{
  "train_examples": 72500,
  "targets": ["main land cover"],
  "norm": "groupnorm",
  "weight_standardization": false,
  "kernel_size": 3,
  "stem": "single",
  "init": "kaiming_normal",
  "residual_init": "scaled_by_depth",
  "optimizer": "soap",
  "beta2": 0.99,
  "shampoo_beta": 0.95,
  "weight_decay": 0.1
}
Rows from block 4, named by matrix and row number. Rows with one number belong to one channel. Each number is 200 + 30 x the weight over its row's rms, rounded and kept within 0 to 999. All counts start at 0. After the name is the row's rms in percent of the matrix's.
# convs0: first 3x3 conv, stride 2 (model.blocks.4.convs.0.weight, 112x64x3x3), inputs 0-9, a 3x3 kernel for each
# convs1: second 3x3 conv (model.blocks.4.convs.1.weight, 112x112x3x3, transposed), outputs 0-8, a 3x3 kernel for each
convs0.22,095,178,194,182,167,236,185,164,189,233,234,208,229,191,237,254,210,164,193,161,200,163,235,193,225,191,256,188,201,205,217,173,205,192,191,214,192,160,161,166,194,193,195,208,206,225,218,149,253,214,191,203,180,206,233,176,212,231,194,146,199,219,200,150,220,225,221,195,245,229,159,208,211,213,224,173,197,226,217,246,199,204,218,198,160,223,168,166,198,196,131
convs1.22,097,206,266,203,239,256,173,220,223,179,222,225,186,176,213,162,242,232,215,196,93,229,130,195,190,180,238,145,245,251,260,207,234,195,230,200,193,225,193,238,214,204,178,207,201,175,172,134,245,205,128,193,175,156,197,194,150,204,176,168,204,232,235,208,221,208,181,226,200,201,263,166,193,224,201,157,233,183,143,208,130,209
convs0.23,103,207,205,238,216,187,191,227,197,204,191,162,193,227,212,196,199,208,186,204,206,175,199,174,215,214,255,206,167,173,251,153,153,270,208,152,255,205,224,225,217,239,230,171,152,201,153,189,225,197,185,187,206,229,275,177,154,208,257,192,197,196,179,156,154,187,204,187,186,162,175,196,164,209,205,210,189,188,231,140,185,197,172,204,242,204,156,187,182,245,207
convs1.23,106,169,173,182,192,174,191,201,194,149,198,217,204,187,229,177,184,200,186,186,253,157,100,224,176,205,156,181,187,193,215,217,191,205,189,215,204,190,203,167,220,238,198,269,223,207,215,236,155,202,162,200,204,167,204,210,241,193,190,169,174,185,228,196,183,263,176,232,235,189,154,205,205,232,171,163,242,253,229,246,197,227
convs0.24,095,186,206,224,192,211,201,161,215,182,210,221,199,193,213,219,174,189,154,214,167,212,191,206,212,189,248,193,182,191,230,202,175,248,195,186,155,182,272,246,179,226,187,195,173,216,205,164,245,122,241,146,229,196,202,215,201,212,178,168,212,186,148,197,157,182,260,162,190,190,193,216,219,217,187,195,188,231,208,165,194,195,242,201,211,196,160,212,159,247,224
convs1.24,098,172,183,223,213,195,186,253,237,197,150,237,194,209,234,197,183,204,167,218,196,226,214,216,247,174,166,98,187,219,234,241,187,244,177,169,198,194,198,188,195,192,187,251,198,194,214,232,197,271,210,240,164,207,196,261,185,181,174,171,153,200,223,136,215,182,233,159,191,166,202,181,184,196,191,209,162,167,168,209,200,199
convs0.25,113,207,213,191,141,168,214,170,245,182,242,179,180,229,178,193,194,236,211,251,186,180,195,183,171,215,250,201,120,213,193,208,181,253,221,184,201,210,218,203,200,203,209,158,182,212,186,215,215,161,246,138,155,233,215,203,167,220,184,90,164,245,177,193,138,232,217,171,179,223,246,157,174,193,191,203,171,210,167,188,206,185,244,196,196,198,257,125,182,230,228
convs1.25,108,216,170,234,197,230,231,179,148,188,190,203,197,195,223,209,177,206,162,243,185,179,203,229,220,160,241,196,173,196,175,209,125,262,167,255,178,204,184,192,146,205,154,202,203,217,209,226,164,266,220,249,176,204,216,184,226,210,246,199,185,173,185,204,237,148,202,163,228,129,158,148,212,252,164,204,183,259,202,200,216,216
convs0.26,100,171,224,191,166,180,194,179,193,200,218,175,172,173,213,259,198,217,199,139,218,253,195,212,229,203,229,202,172,197,219,154,185,179,177,198,173,205,179,230,217,184,229,230,185,218,228,154,245,203,219,204,190,222,203,167,141,211,201,167,171,243,158,204,183,198,213,203,248,198,217,228,223,163,172,216,171,200,169,135,165,214,207,218,179,282,174,127,193,232,248
convs1.26,095,196,252,205,179,170,163,226,221,201,225,187,220,194,204,191,215,215,206,209,235,205,229,225,223,143,206,201,211,265,215,200,229,183,162,167,161,180,189,183,212,178,226,176,202,191,173,195,211,165,185,237,200,178,220,171,171,208,197,213,185,198,190,209,202,192,154,189,249,203,238,188,201,249,252,163,140,217,189,171,182,233
convs0.27,090,203,198,203,200,209,196,185,183,231,198,167,194,202,183,173,214,165,198,170,193,149,180,174,199,181,169,198,191,187,163,192,226,148,194,230,186,223,214,205,201,213,185,202,213,186,177,179,192,221,160,268,204,142,144,170,200,158,207,203,164,119,207,260,209,211,206,216,152,176,185,174,224,170,187,218,196,151,207,190,179,220,211,195,178,135,174,197,227,194,147
convs1.27,101,227,192,190,186,224,242,227,223,200,184,240,183,210,193,209,194,184,258,212,216,138,187,193,212,217,208,133,221,220,224,172,196,237,176,227,231,241,202,202,109,199,215,195,208,237,221,220,215,198,197,174,217,167,216,175,201,201,197,195,223,219,207,182,208,201,197,243,234,239,191,183,168,176,261,253,189,223,149,182,160,269
convs0.28,105,189,187,218,229,183,213,183,205,198,218,161,185,260,198,230,232,148,123,195,234,130,206,208,156,169,219,171,200,121,251,262,171,209,223,197,177,196,166,238,232,192,176,197,214,206,181,184,213,207,178,184,164,201,220,238,166,161,183,215,177,211,150,179,259,163,181,226,234,235,182,215,136,149,189,193,174,186,265,137,174,243,214,155,168,266,190,168,185,221,177
convs1.28,102,198,172,154,250,216,89,178,195,189,176,194,159,221,169,179,178,196,176,204,216,263,256,185,199,177,231,238,179,173,173,231,173,167,207,152,171,262,154,222,196,193,232,178,225,211,217,230,183,218,187,244,171,235,172,192,200,170,229,194,221,203,173,223,208,189,215,196,167,225,194,232,213,217,169,173,212,177,177,175,224,191
convs0.29,107,176,194,218,188,222,180,217,209,203,201,197,225,220,255,268,246,232,164,195,171,152,244,244,187,212,183,238,189,192,222,158,122,187,242,166,197,228,211,201,233,216,220,242,211,187,141,210,208,185,222,182,177,234,211,228,156,215,251,120,206,184,177,180,196,260,183,195,265,228,198,191,194,179,194,223,205,199,211,169,230,223,190,221,214,190,221,196,220,236,160
convs1.29,101,202,208,164,206,159,170,212,146,197,216,210,201,181,212,208,219,188,171,176,205,240,164,215,197,179,194,189,222,177,209,269,255,202,232,229,216,186,202,192,207,218,196,175,185,204,227,166,124,179,202,168,199,166,158,204,178,190,189,197,222,197,226,198,235,166,208,166,254,235,233,255,205,203,269,208,184,201,146,166,163,225
convs0.30,100,232,201,197,157,191,182,227,167,195,248,251,179,198,179,185,194,215,207,187,154,193,176,204,207,212,196,178,220,231,233,176,209,192,149,184,175,229,236,236,213,242,189,220,206,233,173,230,218,166,181,156,140,189,199,117,243,166,188,178,244,253,213,167,255,219,212,197,256,210,196,171,194,203,180,222,231,216,205,185,168,176,187,251,235,218,204,212,237,215,213
convs1.30,098,218,184,236,160,191,249,230,137,137,176,223,202,167,234,198,173,174,214,128,208,182,153,242,211,170,232,202,185,170,214,226,170,176,216,263,195,214,151,206,217,262,213,222,188,216,181,196,253,207,238,128,214,229,199,216,217,236,201,183,200,196,174,208,195,145,192,180,191,236,205,233,185,208,215,209,142,166,246,176,219,158
convs0.31,104,181,175,155,200,169,163,177,223,238,185,214,179,188,170,158,155,188,206,155,205,178,200,199,176,200,247,289,184,219,173,204,215,201,245,212,274,226,212,189,173,188,225,175,201,180,193,179,209,199,277,256,175,214,159,192,197,142,219,250,249,211,207,220,197,176,190,156,211,171,258,291,220,174,150,170,185,155,164,239,231,243,189,165,173,216,196,248,157,154,200
convs1.31,101,220,148,179,157,193,229,207,275,216,166,174,187,194,191,200,200,233,228,191,165,194,201,234,241,262,151,223,212,263,225,188,130,175,230,204,215,176,231,231,191,231,256,215,164,207,165,152,216,192,228,182,234,256,200,246,187,193,226,195,191,217,231,174,183,202,173,159,194,191,217,186,197,222,203,151,224,191,218,257,198,231
convs0.32,115,185,212,221,219,215,181,175,236,183,187,179,223,227,176,167,190,218,177,188,252,203,165,267,217,227,159,225,200,220,230,202,130,241,194,170,207,218,204,207,196,171,214,186,184,220,187,162,160,229,270,204,150,214,236,159,227,201,178,169,228,223,226,208,222,203,229,223,199,200,217,197,136,246,215,178,174,265,205,180,188,227,189,220,230,193,178,201,190,189,204
convs1.32,098,256,251,178,225,192,199,205,148,204,220,200,199,201,240,248,167,176,237,201,221,212,241,176,187,161,224,221,205,220,228,162,171,272,209,232,153,208,136,167,198,248,211,177,194,225,185,217,158,246,150,238,211,211,195,183,212,232,202,153,177,201,237,215,315,193,157,166,189,229,227,243,195,165,229,178,199,281,272,200,254,245
convs0.33,084,202,198,225,197,221,172,200,208,234,197,226,191,162,241,227,214,236,170,188,201,243,176,234,297,184,220,198,250,243,223,239,194,232,204,146,194,181,215,172,237,227,218,198,177,158,220,130,204,214,190,228,164,256,166,148,227,211,201,149,203,234,218,181,227,215,242,145,153,228,267,189,212,228,214,162,181,164,189,227,196,212,200,204,176,194,223,192,197,205,188
convs1.33,096,179,214,198,208,145,194,234,182,220,182,214,217,193,242,221,176,200,232,226,222,242,177,216,179,201,188,268,225,222,219,222,120,235,191,161,193,244,177,187,181,229,202,196,178,181,148,150,246,182,230,163,220,186,230,209,191,222,182,198,163,235,219,175,210,199,245,160,229,228,218,205,233,197,128,189,200,212,251,214,160,229
convs0.34,078,190,216,205,213,210,199,218,259,186,196,177,235,210,235,177,242,184,215,208,210,187,171,187,213,163,243,177,203,205,192,168,208,261,163,153,211,211,243,181,220,198,154,243,172,226,224,211,142,194,196,238,172,181,249,189,194,251,209,195,200,201,185,215,250,210,235,189,176,168,154,161,123,217,201,206,177,192,140,246,171,179,169,190,247,247,224,202,281,246,190
convs1.34,094,247,144,173,193,182,213,232,176,209,221,171,199,204,184,270,167,186,204,191,205,227,221,180,235,176,219,199,212,197,206,215,179,208,198,160,196,233,198,199,224,204,211,194,208,226,174,105,164,198,234,188,219,213,167,181,148,182,180,224,198,160,193,189,269,154,198,199,184,188,212,212,219,198,214,165,193,246,277,151,300,264
convs0.35,089,176,181,197,223,200,244,174,156,171,192,231,166,224,149,196,162,181,203,217,198,177,135,190,225,232,169,198,211,213,213,214,200,231,210,183,167,199,195,186,227,217,247,209,190,236,178,231,167,177,196,169,192,161,235,251,209,202,168,220,205,170,170,204,218,219,206,250,229,187,160,240,223,191,190,179,164,182,216,195,204,150,234,215,264,157,180,214,238,212,175
convs1.35,095,190,227,220,211,171,127,242,159,142,202,192,218,176,213,184,226,253,235,168,202,188,229,177,201,198,139,152,156,240,266,164,226,255,258,236,231,152,178,215,242,230,244,240,201,201,184,215,200,162,169,184,240,185,244,190,229,230,225,182,197,196,151,219,223,228,183,178,164,202,190,168,229,177,270,189,204,189,233,203,191,232
convs0.36,091,163,187,237,192,176,183,167,184,134,166,171,175,189,182,262,195,235,284,180,168,233,273,211,174,156,166,205,241,186,175,197,252,234,217,198,193,213,180,224,214,235,213,226,253,211,223,189,208,193,206,190,237,207,211,177,207,161,186,148,165,179,174,251,227,182,231,138,215,197,177,191,168,209,172,159,189,156,161,203,212,180,184,166,95,194,202,201,170,221,168
convs1.36,103,161,226,189,164,143,172,179,197,163,184,161,219,214,222,199,176,184,193,170,139,224,201,184,234,268,203,196,170,216,186,224,237,180,284,176,222,221,160,216,203,199,184,208,232,210,82,186,250,182,130,159,228,162,188,196,175,211,194,159,233,214,196,167,202,191,192,214,193,276,165,185,260,166,188,207,241,225,155,213,185,237
convs0.37,101,229,173,161,174,165,180,202,146,140,197,185,189,187,204,150,215,259,197,239,199,166,213,210,220,203,199,211,187,245,187,181,174,185,250,188,176,184,215,219,238,230,237,210,163,252,189,198,216,245,204,216,190,172,181,167,169,192,227,211,224,208,221,246,198,178,201,150,168,121,268,271,271,266,211,243,177,212,190,151,211,180,247,221,164,214,192,191,224,231,231
convs1.37,102,203,165,164,171,245,201,226,165,246,196,163,188,202,206,180,150,172,186,217,172,159,244,209,187,200,155,181,163,232,234,206,234,190,181,187,183,227,179,159,209,210,154,183,192,192,161,227,247,217,173,191,202,240,168,195,240,211,218,186,242,211,216,193,206,194,154,204,240,158,217,260,169,244,166,152,200,240,187,237,212,233
convs0.38,102,231,217,185,187,145,172,152,196,202,198,262,220,224,239,218,234,189,199,149,194,173,248,242,238,205,204,176,194,213,186,170,189,158,239,179,223,200,135,140,179,186,186,203,238,217,201,209,155,238,154,220,210,229,189,163,163,260,192,212,188,225,196,247,135,209,206,164,210,200,223,217,225,197,225,224,214,212,177,260,186,157,176,188,160,141,140,221,242,172,206
convs1.38,100,207,221,243,181,165,122,216,218,182,148,193,175,188,206,180,228,145,169,198,160,213,208,123,188,209,230,125,185,148,224,154,221,197,251,121,158,211,212,211,217,194,147,203,210,220,272,196,218,227,204,231,184,202,150,165,164,238,218,226,218,181,215,160,218,206,177,221,267,262,198,222,208,173,159,239,207,216,197,130,166,225
convs0.39,096,143,205,203,174,200,206,180,212,209,238,197,185,170,176,166,183,221,230,169,199,202,198,233,238,240,201,188,207,180,249,224,185,233,209,201,205,174,150,152,221,252,202,204,222,269,228,171,186,186,213,230,181,223,183,189,196,216,195,177,209,196,191,251,187,157,259,193,161,217,291,278,248,167,179,204,143,177,152,170,200,182,169,206,161,159,239,218,223,200,171
convs1.39,100,197,225,189,216,198,219,240,272,236,201,191,222,211,199,187,229,227,189,177,219,195,188,190,198,241,208,168,219,204,212,145,117,165,186,174,230,188,169,169,242,204,202,221,202,191,181,214,182,296,156,227,202,261,165,222,280,201,234,201,237,187,228,166,206,170,154,206,216,160,247,221,172,202,153,185,189,203,175,135,207,244
convs0.40,113,238,189,219,179,225,221,174,127,186,225,192,198,186,212,173,198,221,237,212,192,181,201,199,234,179,188,189,176,131,189,206,209,114,190,248,201,205,214,213,185,207,195,212,207,180,209,252,231,219,156,284,241,148,177,182,170,214,235,195,200,198,179,251,230,173,164,200,242,149,142,192,255,178,168,220,188,108,163,213,193,231,260,179,156,211,195,201,230,201,181
convs1.40,099,205,183,169,170,169,204,242,187,199,217,172,217,202,198,176,232,224,159,245,231,184,212,199,185,286,228,276,190,193,235,102,202,179,151,219,162,149,246,184,242,207,215,155,221,209,196,213,175,188,205,213,182,261,214,196,207,200,205,215,229,191,213,242,157,179,222,238,216,198,194,205,161,206,217,138,213,226,221,185,203,205
convs0.41,095,178,173,207,177,160,194,184,174,193,212,189,257,214,130,217,175,171,238,179,265,167,205,182,203,150,192,214,201,177,138,179,213,169,173,193,212,205,230,237,227,197,213,236,223,204,167,274,166,217,240,242,183,194,199,170,220,200,197,188,178,216,157,216,194,162,228,179,171,250,143,198,212,228,176,198,209,192,226,221,235,212,156,211,238,226,176,205,177,214,176
convs1.41,099,177,203,174,198,194,183,226,145,180,213,203,215,201,194,176,209,211,150,195,186,239,179,147,183,235,246,194,190,192,174,172,192,235,216,207,161,169,173,211,169,180,213,187,176,217,173,188,177,187,179,153,164,233,204,188,195,205,173,249,192,202,254,206,163,217,179,195,246,207,212,165,177,224,246,262,189,181,174,150,176,183
convs0.42,097,182,188,215,179,209,204,210,221,245,245,144,155,168,217,161,247,201,163,174,200,211,229,178,198,198,256,183,224,141,170,189,187,170,251,179,225,152,196,175,201,221,196,210,203,247,193,229,226,176,237,193,217,212,215,223,172,223,244,235,183,198,147,205,158,236,260,151,192,179,192,246,216,212,198,220,230,172,169,237,191,211,213,182,206,223,114,187,192,208,180
convs1.42,101,164,248,170,217,152,218,217,226,254,228,142,206,207,162,196,191,193,203,228,139,151,216,171,220,215,270,229,220,176,146,237,193,234,156,225,209,245,221,188,189,236,250,248,219,223,182,168,145,209,134,252,197,222,141,175,206,183,175,232,188,170,226,214,187,248,171,156,214,222,161,169,232,183,216,196,218,180,262,223,180,179
convs0.43,107,147,153,176,145,188,231,183,190,202,232,167,188,178,142,195,182,160,239,171,221,197,177,147,201,202,205,217,204,207,167,192,191,196,182,164,193,129,211,223,234,214,265,206,185,220,191,224,217,214,257,230,160,238,206,207,212,241,205,180,204,193,203,178,214,235,220,210,209,212,194,228,184,246,202,206,187,179,153,209,178,197,242,190,199,167,115,229,212,227,245
convs1.43,098,181,176,196,203,276,211,229,240,162,176,201,192,211,211,200,194,194,178,186,194,201,262,224,225,201,208,213,192,189,169,238,172,216,199,216,243,202,197,223,182,195,232,183,215,198,126,237,190,186,175,161,180,147,205,176,192,216,195,170,176,179,208,208,161,218,170,225,199,190,240,217,188,207,185,224,186,196,218,193,180,180
convs0.44,119,172,203,207,162,198,227,207,214,180,192,218,199,223,154,210,203,245,174,257,212,153,145,217,251,240,228,155,156,224,182,124,169,237,257,153,157,175,218,152,190,212,198,187,192,203,196,187,198,201,227,185,195,223,204,170,193,277,217,202,180,170,227,246,219,218,158,174,236,237,196,179,207,196,216,182,198,180,196,204,174,233,223,188,212,249,185,182,176,216,223
convs1.44,099,192,181,223,184,214,264,175,200,238,221,222,219,229,220,231,198,241,196,220,143,179,210,178,242,194,177,251,226,191,172,185,188,266,208,256,184,189,203,226,203,281,177,199,194,166,204,248,187,217,207,135,203,180,254,209,179,207,202,197,238,171,179,182,251,185,176,202,191,171,186,225,196,185,226,149,239,249,162,217,195,290
convs0.45,098,225,234,192,172,198,176,191,212,188,252,217,277,192,192,206,170,144,228,222,180,244,262,215,187,199,245,149,249,230,194,201,209,192,198,222,222,178,203,206,163,169,239,169,197,151,209,165,226,220,201,240,230,237,160,137,183,168,151,213,250,274,216,243,160,175,146,229,210,230,207,179,169,183,208,211,191,165,148,237,160,191,218,197,240,182,167,260,189,183,164
convs1.45,099,226,193,235,225,159,172,177,185,209,158,194,220,151,127,198,188,171,160,181,188,233,272,197,193,266,261,232,168,194,195,197,163,256,193,191,181,236,175,223,190,167,226,211,203,178,155,260,212,220,166,211,165,206,183,228,254,191,242,221,204,210,214,227,206,189,215,227,139,167,199,173,208,189,165,248,217,104,216,175,223,142
convs0.46,098,208,229,182,231,214,159,204,227,227,178,146,245,204,193,186,205,165,214,191,226,214,228,211,175,210,239,199,184,177,180,219,183,155,212,230,222,216,190,185,192,205,203,193,202,195,288,213,174,218,219,129,223,160,199,216,236,189,233,227,242,173,203,202,164,180,173,201,228,254,136,176,247,211,208,226,191,181,208,200,210,180,186,222,208,189,149,206,180,170,212
convs1.46,103,219,166,214,177,186,172,186,189,97,183,168,216,238,169,177,183,189,164,143,228,184,213,192,204,191,203,299,175,189,239,190,154,180,173,161,191,191,199,171,238,169,140,172,212,236,240,201,148,194,167,272,211,221,151,208,194,194,248,203,179,174,193,231,240,173,190,192,224,190,184,190,162,211,285,187,247,218,184,159,213,167
convs0.47,097,176,221,195,200,177,184,218,175,192,195,220,189,273,214,157,201,178,229,218,162,182,197,173,207,262,247,177,156,209,208,137,153,247,204,177,223,224,170,198,194,212,236,191,213,213,196,221,203,265,226,207,177,227,187,220,209,239,171,198,211,262,215,172,192,158,167,225,215,236,260,205,203,221,225,168,148,178,156,215,206,184,208,209,244,239,218,190,256,239,199
convs1.47,101,237,196,209,240,181,189,207,205,229,224,174,200,221,230,199,191,215,227,252,212,199,189,247,231,189,206,201,188,136,178,195,198,181,184,198,200,200,200,213,173,163,198,172,168,204,228,207,232,214,193,218,230,206,209,187,175,189,186,168,193,199,164,201,223,146,187,192,181,229,177,182,199,190,298,245,152,190,254,208,169,190
convs0.48,087,199,190,175,160,144,169,153,157,204,264,208,227,265,168,195,179,118,216,184,229,200,208,204,210,145,263,145,158,151,155,191,184,219,200,212,195,217,195,191,203,223,219,233,156,195,192,190,175,206,184,234,177,175,228,202,201,299,227,183,245,157,190,270,199,216,231,146,196,214,187,200,233,215,174,217,178,159,196,229,236,201,245,264,246,214,227,191,240,219,240
convs1.48,098,188,162,229,164,247,192,145,183,213,184,241,197,178,201,222,196,218,187,174,272,150,178,155,224,163,222,201,173,199,177,206,229,212,259,253,193,221,220,169,183,232,196,227,208,194,156,153,173,195,260,160,197,170,209,205,205,188,212,230,186,201,229,197,240,222,254,220,212,249,199,205,202,217,148,210,192,159,139,208,211,165
convs0.49,088,164,175,187,192,191,215,251,215,212,147,171,198,219,195,213,228,249,170,199,233,197,165,210,188,236,131,189,185,232,187,199,236,211,202,235,226,190,177,192,206,236,179,249,245,188,170,238,159,221,217,177,234,205,216,184,149,202,183,233,160,198,158,234,210,195,196,212,250,201,220,212,192,206,174,264,210,208,201,232,187,205,173,222,218,212,218,224,190,230,210
convs1.49,095,259,134,165,229,202,232,197,207,243,210,185,189,226,184,206,199,218,203,186,253,149,190,238,155,178,246,204,240,254,161,185,184,179,158,220,276,166,235,220,175,187,182,215,163,168,222,226,190,250,191,213,158,194,199,235,188,159,178,160,218,205,214,277,213,227,171,209,221,221,162,270,213,197,153,187,204,164,130,167,179,227
convs0.50,109,222,234,233,222,174,199,182,156,189,224,228,245,257,291,242,243,229,157,221,188,249,165,179,128,221,214,189,158,211,235,244,225,252,164,180,192,262,238,231,219,175,165,187,148,162,180,181,178,180,175,177,228,230,219,183,167,237,235,234,191,180,239,176,196,173,147,225,163,210,192,211,193,155,173,224,191,222,235,207,192,228,244,221,264,199,245,193,184,224,137
convs1.50,109,161,149,168,194,175,179,227,190,241,176,196,214,165,190,241,204,186,193,153,219,237,212,197,190,160,140,145,181,221,251,223,227,162,182,164,184,177,206,199,218,192,279,164,215,175,201,240,202,220,219,227,168,180,213,196,177,192,232,243,155,179,210,229,214,153,227,204,193,264,219,228,131,185,210,217,186,162,134,207,153,153
convs0.51,129,218,192,178,199,204,185,195,225,213,212,230,163,277,103,229,159,259,201,258,178,207,141,216,155,217,169,194,223,208,199,180,205,181,196,212,195,199,206,185,210,157,207,204,205,170,237,211,169,202,170,199,186,229,185,191,177,231,284,169,190,176,208,185,190,191,211,180,199,196,220,198,174,181,207,228,226,209,194,207,201,207,138,238,187,269,146,193,207,189,175
convs1.51,105,140,255,207,269,158,180,229,143,249,196,269,243,213,167,203,203,185,225,195,182,242,199,205,242,242,209,268,193,212,211,242,192,177,212,214,210,189,181,201,227,222,211,179,204,167,202,225,159,196,190,227,230,200,180,191,138,197,206,240,179,253,193,162,204,199,202,185,107,189,194,197,177,223,168,185,231,164,145,194,207,200
convs0.52,114,185,191,211,215,236,191,238,160,176,181,195,253,221,228,181,179,193,176,166,191,220,221,193,181,220,127,214,236,223,157,229,210,158,243,193,197,228,231,240,183,210,190,228,213,184,193,252,151,228,215,106,251,173,213,204,216,188,195,140,189,247,257,175,191,157,231,222,207,180,191,146,239,199,205,202,176,220,213,219,203,147,174,275,187,157,227,214,228,243,124
convs1.52,102,198,157,183,166,173,212,179,201,211,225,223,192,214,201,203,207,193,197,148,189,211,156,214,239,254,217,220,207,200,121,199,186,173,223,146,218,184,174,218,212,242,240,248,207,211,260,208,276,235,140,186,205,266,223,174,146,161,202,163,177,181,172,215,198,242,254,134,207,161,233,276,181,188,109,137,165,164,163,198,123,191
convs0.53,090,212,218,155,150,135,163,221,196,167,243,218,212,126,139,178,158,218,197,191,148,150,179,186,166,238,248,205,241,254,259,209,175,203,189,213,162,223,195,192,228,253,209,221,204,204,173,185,186,225,193,232,208,191,160,148,170,222,233,223,215,247,256,194,216,187,212,223,240,234,157,198,184,186,151,196,202,241,171,231,220,189,189,188,158,214,237,196,245,217,216
convs1.53,099,200,201,138,235,227,196,221,220,161,196,225,238,250,184,228,221,213,213,152,235,203,261,164,143,256,220,229,226,184,169,236,202,210,205,280,234,149,222,195,238,203,154,180,234,220,229,264,180,242,270,228,178,189,192,230,270,213,188,253,211,220,229,186,210,234,211,205,177,193,251,199,237,228,123,211,177,192,203,264,208,254
convs0.54,091,194,264,248,208,223,240,182,201,194,187,175,209,210,199,172,165,160,186,249,219,258,200,195,150,225,183,143,207,221,202,216,265,259,144,175,194,245,190,245,169,149,197,216,216,171,179,204,185,155,179,183,221,202,207,213,171,215,171,206,163,272,207,231,184,184,209,198,215,190,175,251,194,168,214,197,213,225,208,179,184,215,206,222,231,206,178,193,234,168,171
convs1.54,091,148,210,188,166,213,206,159,249,195,244,235,198,225,170,209,215,174,198,203,198,216,169,206,155,249,204,135,201,117,249,199,213,199,141,115,210,222,204,211,190,197,231,214,244,218,211,171,218,244,263,209,175,166,227,182,197,229,230,229,187,194,178,181,205,172,182,212,217,206,203,230,243,202,235,200,240,211,271,258,196,224
convs0.55,108,193,187,215,230,218,208,198,220,214,139,173,218,201,184,200,221,185,197,186,163,232,209,186,195,190,182,163,170,216,209,163,234,200,185,220,198,186,240,205,210,247,184,178,243,188,197,182,180,210,200,200,210,197,234,219,210,201,182,232,221,149,233,182,199,152,248,240,136,209,234,189,217,167,212,209,195,189,226,186,218,204,170,228,217,226,251,260,146,196,194
convs1.55,104,186,197,228,211,179,227,192,138,308,181,148,179,178,143,200,189,165,204,209,208,205,180,209,222,130,175,224,221,148,193,169,189,160,171,171,202,230,186,192,170,199,173,167,168,189,153,191,181,248,249,246,200,188,246,182,190,156,180,213,169,215,206,200,194,173,221,180,158,246,215,153,199,169,201,176,244,232,146,228,157,164
convs0.56,103,157,238,261,187,153,207,192,194,184,175,202,217,186,198,181,230,176,212,180,193,188,206,140,158,162,164,185,195,199,263,202,143,210,239,223,212,207,219,213,216,251,279,251,176,208,261,210,224,175,252,187,134,218,142,246,169,168,211,238,202,221,208,195,206,203,164,238,207,214,212,224,234,203,255,182,199,194,191,230,221,229,152,226,221,231,193,217,175,220,228
convs1.56,108,249,200,230,175,220,238,136,244,215,188,200,165,187,253,216,183,198,214,179,168,197,190,205,160,224,221,181,188,203,198,210,120,194,188,223,201,172,166,251,202,222,192,230,228,240,240,227,113,228,148,271,172,265,124,211,203,210,210,167,189,180,212,163,196,254,188,182,185,167,211,202,186,218,257,217,230,177,218,214,228,202
convs0.57,094,161,179,228,143,209,206,205,244,217,174,183,190,162,177,179,209,175,234,199,225,129,190,190,216,214,156,239,232,174,257,236,213,204,227,210,172,237,183,208,210,229,230,210,297,193,204,149,191,196,277,148,228,203,198,183,186,220,223,221,209,192,161,155,163,243,267,234,220,220,220,214,185,156,219,182,147,176,152,229,184,211,189,193,150,213,152,203,184,224,187
convs1.57,104,206,185,214,148,241,160,195,147,203,210,178,217,189,202,201,183,206,171,170,233,210,181,216,185,191,199,211,228,212,205,198,239,250,229,171,174,166,198,208,220,202,197,170,172,194,200,273,202,231,218,196,224,155,232,201,225,198,232,171,175,219,240,215,171,152,222,205,233,219,196,218,218,259,164,136,246,260,166,144,242,205
convs0.58,095,247,212,205,208,181,233,225,182,197,221,209,215,202,228,217,199,234,177,210,181,194,176,178,224,188,205,201,290,188,224,257,219,207,171,223,174,157,176,180,239,206,179,233,150,164,159,180,182,177,212,203,208,227,170,189,183,182,222,218,162,206,221,236,234,229,256,147,209,217,139,143,91,195,183,203,226,225,234,158,177,184,198,261,181,186,186,193,144,235,193
convs1.58,100,187,181,158,219,206,150,177,179,209,200,171,175,227,208,159,256,207,215,195,187,200,227,195,165,209,195,226,172,164,219,213,246,177,205,200,163,213,206,147,219,175,210,170,186,196,173,268,212,291,217,153,206,142,219,206,224,224,247,214,231,176,214,206,199,223,165,153,215,225,167,214,218,239,170,167,186,196,171,152,198,192
convs0.59,084,169,192,191,206,217,238,164,200,184,220,247,271,207,217,205,233,217,172,213,158,217,215,213,199,213,171,216,183,203,201,236,193,201,163,219,184,224,206,230,173,140,206,198,193,214,200,248,206,197,239,221,218,224,232,195,183,186,214,189,199,174,186,186,188,189,202,210,184,149,133,185,213,216,245,201,225,200,168,278,224,198,167,184,183,168,248,209,212,192,210
convs1.59,085,202,269,160,254,256,150,198,205,215,211,173,175,210,183,166,232,215,158,293,273,176,252,260,201,227,275,158,155,209,186,220,244,164,275,216,183,209,193,202,230,181,223,213,237,196,274,232,209,222,204,149,187,202,231,179,219,170,215,182,194,169,193,178,199,202,235,184,184,196,214,208,222,187,235,201,243,176,159,167,176,174
convs0.60,088,189,195,219,234,218,200,231,230,199,195,261,205,204,137,154,126,212,265,232,179,205,187,156,193,170,175,188,217,189,208,198,202,173,192,224,208,260,246,239,237,226,214,207,170,212,216,200,187,202,222,199,178,199,264,168,202,194,196,183,218,204,196,256,136,207,186,174,205,207,152,181,172,179,167,204,176,181,175,168,188,151,178,202,221,224,222,250,215,217,203
convs1.60,100,212,234,217,231,212,258,207,163,228,179,202,190,212,204,241,185,206,199,211,177,217,153,179,188,177,192,216,212,179,194,163,227,247,247,235,198,181,169,250,170,163,168,185,191,198,190,187,223,123,179,182,193,244,222,208,222,221,155,180,184,209,190,212,143,161,198,243,162,174,241,172,179,172,158,250,135,200,205,187,205,177
convs0.61,106,218,176,208,200,173,184,235,249,228,199,164,197,215,222,225,199,153,205,202,229,216,163,224,173,213,216,233,207,232,246,196,160,223,218,188,188,216,140,204,207,204,204,186,212,120,207,212,155,199,225,197,240,180,170,158,196,149,193,192,171,233,250,186,189,197,171,174,213,201,148,127,118,201,209,208,223,238,190,174,159,182,158,218,160,218,161,222,195,184,203
convs1.61,103,202,216,221,178,198,191,219,253,188,205,145,151,237,218,182,178,189,227,211,198,163,216,177,199,166,194,188,185,221,240,206,193,221,219,226,256,222,162,189,187,201,165,191,188,174,212,216,206,223,222,157,151,213,200,188,229,227,210,156,173,198,212,160,223,214,219,200,246,227,190,192,194,207,209,230,219,149,213,194,231,204